config = dict(
    arch='vit',
    train_examples=48750,
    image_size=32,
    targets=['order', 'family'],
    num_classes=[18, 218],
    norm_position='pre',
    hidden_act='gelu',
    bias='qkv',
    positions='sincos',
    residual_init='scaled_by_depth',
    adamw_lr_other_params=0.0026,
    epochs=17.1,
    decay_fraction=0.4,
)
Rows from block 5 of a small image classifier, named by matrix and row number. Rows with one number within an expert belong to one neuron, the router's apart. Each number is 200 + 40 x the weight over its row's rms, rounded and kept within 0 to 999. All counts start at 0.
Before each expert's rows are labels from the 100 images, of 14976, where the router gives the expert most weight on average: "responds to" is what is common among them. Only what is clearly more common there than usual is listed. The data: photos of arthropod specimens (BIOSCAN-5M). In brackets: how many of the 100.
# router: slot weights (model.blocks.5.mlp.router.weight, 16x192, trained with AdamW), inputs 96-191
# up: expert up (model.blocks.5.mlp.up, 8x192x192), inputs 96-191
# down: expert down (model.blocks.5.mlp.down, 8x192x192, transposed), outputs 96-191

# expert 7
responds to: order Hemiptera (84); family Tropiduchidae (29); family Aleyrodidae (27)
router.14,267,236,216,220,180,197,191,214,185,237,205,208,258,262,153,170,215,159,161,227,166,194,217,196,181,144,192,214,213,249,146,181,192,109,240,188,168,104,224,198,199,193,211,215,201,205,189,194,247,227,232,170,203,138,167,182,196,209,163,196,195,199,225,233,152,183,153,120,278,186,262,136,167,300,226,185,239,255,263,228,272,173,336,154,214,169,259,163,207,206,171,250,229,214,205,218
router.15,264,212,249,185,253,229,191,163,185,230,185,138,229,167,174,184,220,169,154,150,179,171,228,193,157,208,157,209,233,204,252,152,213,174,259,231,118,114,211,195,206,215,186,192,243,178,182,214,186,204,224,186,228,250,191,204,204,176,166,171,195,214,200,236,189,176,153,114,257,203,290,212,247,197,175,185,209,285,255,175,306,165,191,138,197,132,236,222,215,174,174,243,159,154,265,273
up.0,137,224,226,193,261,195,178,157,205,257,282,224,179,214,231,238,163,186,235,158,253,170,219,191,261,221,196,176,191,295,234,223,168,211,143,239,222,257,222,229,132,206,237,221,174,203,228,257,150,101,177,219,282,188,244,185,202,206,266,127,224,273,150,147,175,226,209,254,143,228,188,204,197,152,182,190,162,163,164,248,188,130,127,167,205,211,181,170,183,150,211,212,204,211,158,201
down.0,118,146,275,174,181,193,178,179,174,130,255,176,226,192,243,143,162,200,152,234,212,181,166,211,168,228,140,243,196,221,194,312,217,124,211,274,148,203,163,255,193,168,187,243,185,163,218,236,168,185,181,208,230,167,153,158,202,132,215,255,187,122,228,197,141,229,219,263,216,171,266,126,132,238,242,138,195,265,184,220,262,166,186,253,251,204,162,236,181,235,208,183,230,195,187,256

# expert 6
responds to: order Lepidoptera (56)
router.12,170,166,218,181,249,181,191,161,192,202,183,193,149,97,256,209,256,194,213,175,199,142,163,219,269,259,223,290,180,202,197,169,271,240,163,186,275,187,180,222,210,202,200,199,265,220,181,186,149,210,265,175,235,216,172,246,169,189,193,206,212,169,207,130,248,254,245,124,163,243,156,265,238,163,192,151,241,124,204,228,130,242,166,215,150,182,215,197,209,154,293,189,230,140,159,204
router.13,232,223,243,275,210,219,228,228,208,190,169,170,233,136,93,187,266,203,206,238,184,146,197,195,243,230,234,271,191,201,201,139,246,235,234,237,198,140,147,208,228,132,163,176,224,192,173,225,159,220,240,221,280,205,235,249,192,132,244,222,239,250,220,179,287,255,254,133,168,239,189,306,226,151,233,200,219,117,236,202,244,273,101,190,203,177,177,182,197,196,242,140,96,162,228,193
up.0,299,220,180,290,213,217,281,127,163,279,144,181,175,170,264,192,193,248,190,256,151,148,186,219,208,189,172,202,119,241,250,184,274,207,240,185,124,194,188,242,175,156,211,225,210,176,234,250,197,164,193,146,163,230,204,184,270,180,169,160,118,214,161,186,180,175,235,218,209,224,175,220,150,269,218,224,185,203,228,154,238,274,216,188,187,262,192,183,174,279,117,172,193,218,230,127
down.0,163,184,201,275,188,145,243,165,196,203,250,249,190,192,197,149,167,144,254,182,230,229,129,165,212,227,185,207,208,150,182,165,234,200,201,160,197,219,179,193,183,200,228,318,155,260,170,269,170,210,143,245,186,215,279,278,223,159,246,191,162,249,169,241,144,203,207,137,196,190,216,164,136,162,201,194,160,255,211,188,200,192,143,156,152,201,118,207,180,187,274,155,233,154,209,187

# expert 0
responds to: order Hymenoptera (49); family Trichogrammatidae (28)
router.0,223,180,229,210,235,217,242,155,251,198,176,123,243,188,179,197,250,212,184,143,247,79,206,133,185,205,202,273,214,179,300,166,210,201,178,247,226,136,198,209,208,180,132,247,231,165,151,206,215,280,178,203,221,262,173,186,189,226,195,173,215,226,291,240,199,216,241,181,181,272,194,157,232,152,176,178,235,164,179,211,253,176,178,146,272,124,199,275,238,183,178,257,203,201,215,255
router.1,192,236,234,220,217,221,223,155,247,192,185,91,262,199,199,201,212,208,176,145,199,123,228,145,200,212,246,234,181,181,260,159,223,243,215,260,193,127,203,197,189,186,149,204,229,197,170,203,210,273,198,186,226,251,168,177,191,192,142,194,247,210,276,215,185,193,278,187,127,249,165,196,199,192,207,217,251,156,183,170,269,185,203,145,252,126,197,254,236,148,196,241,177,216,201,216
up.0,199,182,213,303,201,194,207,264,175,213,167,172,187,132,244,184,217,190,165,163,161,239,300,201,171,231,162,153,194,160,189,151,175,208,165,142,150,250,146,210,332,226,216,208,180,193,162,247,166,222,213,276,97,167,207,243,153,160,279,198,153,213,124,185,169,269,151,164,204,209,225,248,175,175,194,227,183,227,236,165,184,239,168,219,131,237,195,150,216,238,128,121,202,146,250,147
down.0,208,193,254,240,161,149,222,154,157,181,179,168,196,160,189,197,142,165,203,211,246,229,113,185,195,191,222,216,211,243,227,206,177,220,213,216,216,267,190,265,206,215,192,200,303,154,217,205,228,180,209,154,197,223,162,180,223,121,216,164,315,203,187,182,138,193,248,0,187,185,186,137,155,225,151,176,200,200,174,237,170,198,194,208,208,177,233,189,210,208,229,236,193,141,307,252

# expert 1
responds to: order Hemiptera (32); family Aphididae (28)
router.2,139,262,256,202,252,198,259,160,211,138,225,245,164,122,154,233,224,214,183,164,278,195,188,153,215,295,157,211,312,166,213,161,220,145,216,208,172,216,188,189,163,190,150,184,216,195,133,205,204,171,206,221,216,239,182,109,263,199,237,211,173,177,237,158,245,200,193,157,153,197,140,284,231,210,223,129,212,177,216,200,228,171,205,195,221,175,251,224,211,213,211,223,224,131,246,286
router.3,173,200,210,221,307,147,224,158,209,148,181,201,202,147,127,241,225,242,196,159,207,161,220,154,198,279,156,242,265,187,210,117,219,189,216,181,185,208,122,212,146,155,173,150,220,199,202,252,187,201,213,249,184,238,171,123,240,156,261,228,130,203,282,180,208,231,135,157,196,208,142,252,249,191,168,164,224,151,257,216,218,210,226,209,200,144,214,182,203,208,201,212,232,135,254,266
up.0,194,196,169,227,191,162,205,194,183,143,209,247,241,245,183,185,177,192,198,214,135,78,228,174,231,242,255,152,197,137,203,114,100,243,201,183,198,183,181,203,162,175,190,197,149,159,291,197,143,179,182,225,248,147,191,111,207,232,165,229,164,251,228,207,179,211,152,234,222,223,229,223,239,157,256,229,174,187,153,257,258,173,209,181,163,161,157,201,247,200,233,152,164,188,254,206
down.0,169,128,172,172,175,245,191,246,288,184,177,201,244,308,237,146,168,239,223,167,212,228,209,188,216,173,214,217,161,243,161,168,245,207,243,185,188,209,173,199,266,198,145,164,192,203,263,179,202,190,127,213,163,181,179,219,235,187,247,212,174,168,157,206,150,171,180,327,246,215,191,178,179,288,194,215,182,202,196,130,246,177,205,151,222,157,198,124,223,168,180,240,230,232,194,269

# expert 2
responds to: order Coleoptera (99); family Coccinellidae (28)
router.4,292,288,251,285,190,174,241,178,153,179,184,216,220,160,227,207,213,249,189,237,185,158,224,218,204,118,152,168,139,217,191,205,229,167,268,173,183,165,191,158,251,211,228,218,198,155,204,204,231,254,240,205,188,235,197,217,227,162,188,179,136,273,175,299,238,162,174,154,211,154,221,177,201,256,217,221,218,184,299,162,241,272,112,176,259,185,259,164,254,205,213,192,156,220,250,218
router.5,304,238,234,301,209,175,230,114,165,217,170,154,199,157,201,210,254,236,188,196,152,138,219,206,166,143,174,244,135,208,187,188,263,157,270,208,171,193,186,243,228,186,182,243,200,155,178,260,200,248,230,185,246,249,227,247,204,160,214,174,146,267,172,279,197,134,201,162,237,184,199,222,190,264,196,232,207,228,260,136,255,264,117,129,251,164,246,181,250,163,163,145,132,227,253,212
up.0,280,183,189,182,163,179,172,136,208,219,132,202,141,216,267,220,240,170,130,189,201,211,147,196,145,125,231,225,229,217,194,222,141,171,147,250,236,168,202,205,248,288,222,194,209,259,220,214,273,216,198,218,211,222,178,198,214,205,247,218,154,228,217,163,191,228,147,182,269,228,173,62,182,241,196,187,268,223,192,209,237,133,158,179,223,257,195,202,212,209,265,149,263,230,197,143
down.0,218,203,250,158,159,151,197,206,220,197,181,183,185,215,200,216,166,249,156,228,189,191,169,220,180,188,177,134,255,193,161,218,227,201,180,202,180,127,326,177,251,191,145,180,217,233,209,188,109,184,156,173,208,235,214,185,272,149,178,192,221,180,239,231,152,182,312,139,200,188,129,207,199,104,204,141,189,139,250,215,194,233,226,217,223,175,181,186,154,175,223,162,158,174,177,121

# expert 4
responds to: order Hemiptera (31)
router.8,147,215,251,139,222,154,208,154,191,155,182,147,140,167,254,230,207,249,195,155,227,111,199,168,168,210,255,237,216,201,248,180,187,170,204,241,140,148,166,199,197,188,205,248,243,192,140,218,199,224,198,181,272,211,196,241,201,178,213,210,220,162,142,140,163,236,172,177,226,155,170,210,267,188,174,138,213,156,227,193,198,139,157,183,203,195,174,239,188,250,242,270,166,180,228,195
router.9,182,235,255,148,207,194,213,123,154,155,204,116,148,146,205,228,226,221,179,181,279,127,198,181,191,179,262,241,260,208,257,172,220,175,197,233,163,173,189,235,185,157,216,229,248,190,121,194,202,217,203,140,254,251,204,226,201,166,206,192,234,201,138,161,165,275,187,170,233,146,117,231,259,247,181,161,218,206,239,192,196,73,137,174,284,181,221,229,173,236,200,231,133,164,213,209
up.0,183,189,280,152,193,241,199,215,250,194,226,174,217,247,239,176,168,169,177,251,257,199,143,108,206,130,180,212,200,195,173,256,150,143,199,261,152,164,177,219,234,223,196,248,180,161,221,257,154,194,174,213,231,132,173,156,189,174,252,166,221,201,156,227,170,241,186,189,213,234,159,196,250,206,256,174,231,213,169,125,208,142,187,154,158,164,186,181,264,186,219,115,188,212,208,209
down.0,171,243,177,262,225,159,236,223,165,188,154,222,233,173,272,135,214,173,227,182,207,241,225,183,205,232,211,207,249,291,237,288,200,220,237,186,229,144,187,215,160,149,155,162,141,170,143,246,159,149,272,203,127,158,273,190,190,111,199,224,176,207,277,241,226,133,177,145,209,251,206,201,108,261,237,255,215,224,204,167,262,151,248,237,166,173,203,233,254,250,288,212,233,183,132,132

# expert 5
responds to: order Hymenoptera (80)
router.10,188,199,186,163,249,172,243,191,227,274,243,203,167,128,235,148,258,205,156,158,172,197,272,211,210,203,167,225,218,230,289,143,222,190,251,209,206,194,187,278,229,141,241,224,181,106,204,163,159,135,260,189,212,264,118,218,222,201,245,270,122,216,215,180,208,246,208,162,181,124,114,239,233,137,218,134,193,215,192,266,207,272,172,219,244,240,212,217,197,209,191,130,166,94,213,281
router.11,172,223,213,160,229,209,211,155,233,214,219,280,204,159,233,188,184,251,208,137,149,202,258,216,249,245,160,207,203,234,253,156,262,208,224,186,185,230,153,263,179,149,210,188,161,169,228,190,148,186,306,211,155,259,206,236,234,133,250,295,137,231,174,222,211,203,194,159,138,101,142,269,236,166,217,111,172,179,213,183,246,266,162,233,241,239,236,155,176,160,205,126,135,143,210,186
up.0,316,185,193,243,128,194,250,201,188,215,152,196,200,206,213,156,264,208,154,178,193,146,175,202,195,174,150,220,180,227,186,123,289,221,251,206,268,240,233,230,190,137,161,228,189,194,254,199,241,202,257,249,205,174,128,276,222,164,136,237,227,234,151,289,188,244,164,207,161,238,252,165,113,237,201,180,182,196,228,174,221,204,187,205,158,201,129,152,169,282,163,189,190,171,190,182
down.0,242,238,167,207,214,176,183,123,232,210,201,173,153,254,203,215,213,241,234,160,199,141,177,238,160,211,254,196,169,226,165,235,167,175,159,260,231,172,186,263,214,129,252,164,155,267,176,205,204,180,216,117,186,190,203,183,175,259,183,207,120,244,229,175,199,202,178,357,226,198,152,134,233,174,224,213,186,137,194,274,227,171,303,190,130,190,200,176,238,244,260,182,332,241,227,218