Weights of a small image classifier: arch vit, 6500 steps.
Rows from block 3 of a small image classifier, named by matrix and row number. Rows with one number within an expert belong to one neuron, the router's apart. Each number is 128 + 32 x the weight over its row's rms, rounded and kept within 0 to 255. All counts start at 0. Numbers have three digits each.
Before each expert's rows are labels from the 100 images, of 14976, where the router gives the expert most weight on average: "top examples" is what is common among them; "colour at peak" is the nearest of a few named colours to the mean colour under the peak. Only what is clearly more common there than usual is listed. The data: photos of arthropod specimens (BIOSCAN-5M). In brackets: how many of the 100, against the usual share in percent.
# router: slot weights (model.blocks.3.mlp.router.weight, 16x192, trained with AdamW), inputs 96-191
# up: expert up (model.blocks.3.mlp.up, 8x192x192), inputs 96-191
# down: expert down (model.blocks.3.mlp.down, 8x192x192, transposed), outputs 96-191

# expert 2
top examples: order Lepidoptera (31 vs 7.3)
colour at peak: grey (31 vs 8.9)
router.4:223127121174136180127137110169110055116073076089172163147163087110129166085110131141110135071101163107148176130089125122177108132138139149109141157120170059138093146153137056087136146130117156076119089102153170170084103177153142151167151138140192129140131105145152144164135138198131178121
router.5:180120142187071161132085022159151092095099114100130134129197090110075163081113106174116179120144159122153121122101118179129128169186149143141110125125148075136145137135133091107112128120074163108081093072185150186084083133197165156167133144133164121124077085158125113153158088173150151125
up.3:173153116160091066078100076156027127177146169097122137105103142096123155139168152100084134142086152158123122138095110166159091121184128079123210118127136121123148132142145138106121095126143160104094132115186147182124110134114150127114141105161171111071152086057124189139163140062080204138
down.3:134102156158107131074085163155087151129212091170101119097122095090075181122178100124125141114136162079142143119108093136110089108098082128179100071109125163137177155132129135155165102147197134167160125098135173115150086150165104118184099086149130106098172129195113195144114130107130128143
up.4:116117121143144104155115138116092145085172139179149099062140162087078121090100086137152135099128196087174158161133093114148177082154116148116114164229140099169138121130141112093145195151124149162158173124136113101153146126104119120083114124152103151142086088188149113206171120151122082171
down.4:132117017125192112137142073102080143116151228138138162092150068121133103121177141128134068124168125157124095106109202116121137140157107103127152131150200094144148163131135059158099139092110105171153126139137132148125115192156114137133138106089117139154163093110146102117091074146138149134
up.5:158096104097114143164167144076100131159086142149143121143095127132152157140131121163147172161120132156204131104137071055150116134076144154101121151115193163129160157169107106171163093148147120200125119110152093067129129100127126096129130117150086128119121116139121074138092133130143103040
down.5:131117114168075114151085129107145141128182108110146126156073139104111123152117162051135118112101167143119178080122152139120109130108112143119204090091201135093171148123141117137126127108103130148181115113147114155116105159134137176073176131109075097092168128160177183105123135148131152075
up.6:128146096128138149134120163117106153124149105120024167157125130095149104108169134130142145124083117111119107115170119103128074101087087130122207107121104153128101108126080116153091147113131137076163087189160115093076128135112094113176080091119118128149129121078155120099122141133189154105
down.6:223127137116153099119161171085144122107121161077130068141133167122097063106118108163129149104109119073165092151161124129126166104128168148157171131093149121134154080085132098132110119120130142162143087137160158111104138129135143128153128140110160160107090145109154149102064137122122171166
up.7:182165149154123161152130136131157126127073107080134123103089090129123110124087171185160177156120156165090133095107127170103165194133137090056133161118136138092103082110134101135157157063171134120159174112111157122132072149155112148092104133108112157086166127147102118139102111152086151154
down.7:139129144163100107143113128170100145131211153114139113118101101179131140169146131113121148116092121165104115129131155123144100068137118182107138104153137104125116132176089109135140108160108145079155140114163118175183089155116099162096113136180084147141121108197130160142137178077143141075
up.8:067170134155177123130084138137142182117145144116145131178089111153178153135200093097139137093161097148133104123184121129154152139086105138215110126141135098072138128152097119190161124156134076110158160152104073068177168131084077081124146163128150109166108123112139146135122115105126122134
down.8:107179089138095097156122119084125109142069165136139113118182083161113123131141116176138061156114111152103097125108160090115152144158102124135119109123117189169168150139140213074096123135115063111093163177113089222081154102102179101133147179199135110124056146124124121079143171119092067111

# expert 3
top examples: order Coleoptera (82 vs 16.8); family Ptilodactylidae (30 vs 0.7)
colour at peak: grey (62 vs 8.9); brown (27 vs 2.6)
router.6:147093114179112180105165104127081114158089135143111148170145120109125134123112151084101061119112174169149155137117039132157105136112155122141185074189151136162148152145111121121099066135095148148097135098140128125117133119159163167126128095176178055131135103123153114113164129076125164041
router.7:111106143153147170105195144112097119116078122146138124164116116111116123143144151132157096186138159207082163130116041133120137139105171138127140052154145137179152166135088101141154095091129105176136157103092188115173157086181142161089109122110169085143140160122146121099153072094104113055
up.0:053170134092135084124111197177097144146164144177145135065138143110033110146140106147162117135180151130066135151084135181143082098178127118152102133141151139174120118118138184151176145128169079165152167133116103148125161159089104133109120111117134157149128129095085140119219171089107113149
down.0:155084127088070089120152166089113166137119059149081103094147114139118138127068168131148152075161127139112108148135110117153136111120112077110114113117103118102132083092076095103117168134102160123107104043136212177122146104116152173130100049125134118171125095050140116161117095154106139174
up.1:063189180165168161177128142167105130116137124130125067123151164129105065140148100124105130095105106106121117063109128108113124089163141148060167170101136156150127177115146182127083086138100111101135104146082076117059149094152082113143096108175129150126125085184184156163099129058181168139
down.1:172124136108156116128158118140109095095056127126159162133052133146163138117115180126165098188117134137039163087095075111106109125105136154166150111085116126157071148158146131126153177146166127128049130132149203134102154168099108152108130093141066151110174151113120104124172136119094102098
up.2:087086120119194159128053135122146126097128224137072145159106112118121146120228132102160160181104169138148104140104123176063126159134116050132150118113125152119203143171121124089145109117117070067147142154094101100139154136117070123132116142111087087122184129141135134116098120086125165135
down.2:115137102187114159129142168149120155046187139216136146149140119168105113180096130157067084133131179140114154109088129163132105162146110169098072152119153098131132077099143148143105110093152116116080151140173193149144122143081128171077085139145172125166114141130104177176161113168112140070
up.3:055120155117107127109135133108141143151114117117107118200092107141108119205131111135143127159165100146125109109066129153123129140122137150182127074084153184127104159077104054213187121126148150124126131133096147119204125075136138114132157147086173101136111199072141099110152117117088121123
down.3:117165088140132162084162162124167197135196117112087140127161169114119111139125117145039120117191053141124127110175166111186138172101110122092104175091091115138133127140152152106126109121137138087171120184131139137168112092086160181092113186177099128148092110147132172128134115124148123106
up.4:169119085093111109108105100141114134119160160128098119120132087142139203122114140158154197128165108086132109202133147118119169131122118092123066165126134113104111128130159166166079155111159114141118141166149142166034131088088149109134128135137093153128201152128085182147162169157190104135
down.4:152122101140139167143116143102132120118134103111141123169123128077129142132102169145135123160119141139179129087141124142125174145132176098131141098077138143120116122087123152161136075104111099131161119118150079077105107105107099155155185103143132165167143170178185077103081192190130086109
up.5:157090156166168131147061019124143142097115130084126104169131070145077146195166158125104179067033148136122108138168130171140102134092133115130107100061139071104160079135118097121097119182130112093120111134163164135151122094110088126099193166104104116051110080130100163064144153156095148145
down.5:079106126185089066166095160154118106073223162130074137120176076152147114096099127100122107101112151107112114109084121133136111109137110123103146096101131107128144119125173115092123083105100143097088158151169132086151064113137176191109111109116171113120071136106080120121159195153120109090

# expert 1
top examples: order Coleoptera (77 vs 16.8)
colour at peak: white (69 vs 30.4)
router.2:104144113143161139145036107143093143091144155157152156107135140165065141114170109119060137120174156156104136147167132138147162143156122099119129175187166111104133100149163139182089177179147094165092084128123170156101132157074140081133130108137134065158108133150085134161136147120142041147
router.3:153182126134115151159128084158090105115169133165131142092114155135083153118177129102073102128168179121144138164136126136126177112165116140107112188163153127119108151148171175162139158198165117197103143148084176184140096139089156113145142105133131092128068102152077102176138128113164054152
up.3:182141119183166069111116186211084119107125124143093062146090092135123128105169161131115116091072111114080170132119110158162146112072164136156117136155182184127128122090146094116158168136125091113151146113119140181092078135114151179105135127148088117142072123137131170143173109169135100100
down.3:159151030150151133126099092137117145191122100162158182118169159101081136148079137144129115176097129097103107076153080127150155091118161108069120094137108169168074133141091128163109134134073113128137178090124107130129080153109161143181075129129129170156113136138173114110125133169068129094
up.4:098084152098195124151130164108164121169141095149152079121098138101139075101183055122143166102129084080120144059104177116108139089128128114132166128137101154131112115123068112132107124091175107105110167115152135100159184134146116185092128174113051134093115097147165185094113128112100149166
down.4:112096077112141167168172218144136129109100110170125098145054153103067125115170151107120110122158101107136133097085150186126182110124143142139151113134085166158129149139156140118119124099102121136093202202180097133142101126140105111161178113060077085102153132111137125112112139102137146112
up.5:149105157103171156107160218129110131107114180129166146110137125108115124103129091168173199134164121058128210095096139125168098096123135093114159103154154118165133100099131134185145120063093115122121126098171092141124154147172105160187042098120095111082156117118123123145148127125155119111
down.5:106128173106196175078096106109121096148143143105135116124144155091160153105150167120139157190142104122124157095109169144153155142162104095166182147076182141094101106136185078209153128174142140131146101057120151165133133086164127147118193064175129105100132111118196149119165165154110089107
up.6:113117129079114153125094110127157131153125148134186193137167166068101148127096103161123180149131154147163117119104112143137091152135115116142122109135171057106119083204110155163093103179133182117185135124108118083088146145142078149115082093148180150108142088102131101118156134136107123194
down.6:138123121186154135090106071155103164184148057113148108121130088169135119101125158034100135156185137082078157107191130118134098101164126108145194178110166212139165125141177086160149146122078115161151121056113157168097083118166169166146124132135094160166128182131170161096112125105119103136
up.7:161173139146151124103142156197092106085106173115172072048068085145091154151185151147137109086080131147078176145105109186154149161082153116180133127113183146124136096125115074115154129200141092121162175099136149172100123138114126171087161140124131099126103135142114166139176058126105140113
down.7:145122006148140105130099091090095148168109127140155188209194182096102139133087133126111171179115108076122102110133059116131123079138201095110139117122121141169088148109101147191102116098091124102114178119113131147125080162113133105140074141122132141161073138109156142100106121154094126061
up.8:107090164105179119089179191109159111142139118119146108145115111103162109135166108111134106090095114089144145079105196142139149120095133148211189105158109160106069078122073101125101128115109099074108179107200151123160140138147055177111128153112099128091099085106189182121137101132128119104
down.8:127101085120141149131163199186114101129152167106164108153094139123055128162157129140107079093189075035134166099074151190130139184135129141084134143095157131077142154132136094127068152123100157165152166118084118159127143119185083112158145146098088132147121124125177116093156099110129157139

# expert 0
top examples: order Hymenoptera (49 vs 20.5); class Arachnida (26 vs 4)
colour at peak: white (86 vs 30.4)
router.0:177089117123120165168113121173114083133150077069116169141132152113127092112117138147146123176118169154147145141087138161160134085151139106038133125119098114150161100181138144082111117128134157162124137122059182105127116083084144087138130088155133123045137117092140137114110160079133144099
router.1:117093094149127117192076131119126109137164115129108173128157155090123089137156142092117122171110190198099119182143096175124152098185130142084087143130104102114151100153147205113142141128132128142161172167104182112110104127108147114098117097149136171131124118102148109115113164118167163132
up.3:096086159101155148113134125177043070098098110108159116076090107188147123105086120161190120072100100088155134084125142089141131104122147114155129099128103067175061118172106103165097108184081127136103084102115092156173178071092115138125124094072119116119162146123101120176096102135107126176
down.3:139123173113108083177124137163132094177163071125159132112091112097148120098096141160150154109121124135141126114127125114111145142143205123158175067137144115091128135132124130153096123156122155151134128000110147169138157115077131157140141119163152140087179118146121121147157150166161151146
up.4:168135162084103112114131156161078115097088161143111154115079128159131125117113123157103092168147091126100162138106082112127084121114131133092125124153105047179165149164096117060166098142135153173148146104077101065087130142087157135136147117124109102140199175152084182115163125183117092161
down.4:141141184117134131157153055171118192086173115111184074144110095103132138125078109061161130106120120136145104167172150138170100166123137141134177122123148122130130128127149086164040167090115133128165060011096113144122125098153141144146128085119101136142144142172148123130082169127142155134
up.5:143097163095156118100169126143044071146091095089125069120148102151128139118134188154172125103116134095124156087097089106186048152113151083126158145081084068176104138096126123124131051130077156164128106092148130162134144079092137141147147121142161096080177153204110177105136122127106205124
down.5:131133190111087090135133122162128100170173105092175149121135112101161120105103127139143141137146128129130138090102141127132125145115223085154144107141126100102135114115135116160111121090120128097133111000103125135148138174098138143184163115156157140120135118127138139132139147146161178173
up.6:154109143069119152154113100087137132152113104153163128189128163140135178163092168131124034142162114122092117176138234175114139141129157124165134114080112098077110087092132158133088109132142085169098067123166111092142155126083058059111161132077117099141084092154108121141108148160102086125
down.6:134174127126123115145175152109133173134139099201100095099139214133066127123123114132099145131126135121063158158153083098158152157156104105088139122126067171182138159129174151153139133151164118178151178089138139134116140140127200085188095111132126154110141160191155163115136095147160145154
up.7:132184131132112171092130100192114118078103131130118105131097088153109158124164170129160135064044165138105137094137098138117107113103153101122156076138189181122172101142173080157162115093104034045160094104121064152118123141131133125174143144111163112163121148130127115135178107122111086088
down.7:185138099130160193141130188186190157139107115083090134157076100095126108125190108113175084133160105138110147144136115152119109116150112122127119025138108156109146136111097119132185117110085090132119186091126118131129122137186127029165085131166157145164101117157199135183137099126175105146
up.8:144128151132095086141175124116018101168086107139149082060100111126158158118116150183175134145058166115179149156127135116112083194134200103098075118146138148157153111106153109133177088085156094159124125081122125132162148132086086153176183128153137098083136135134126101152099098137118119105
down.8:133101155122076099160105084129139084162151103118158099103107114114133133158110162131126160143122134132145099124140112121126092156156162112120176122126164082109108132109144102157109122099149140117143091000115112161131153145069092163178138147107110125093094092144106127114088138180112141160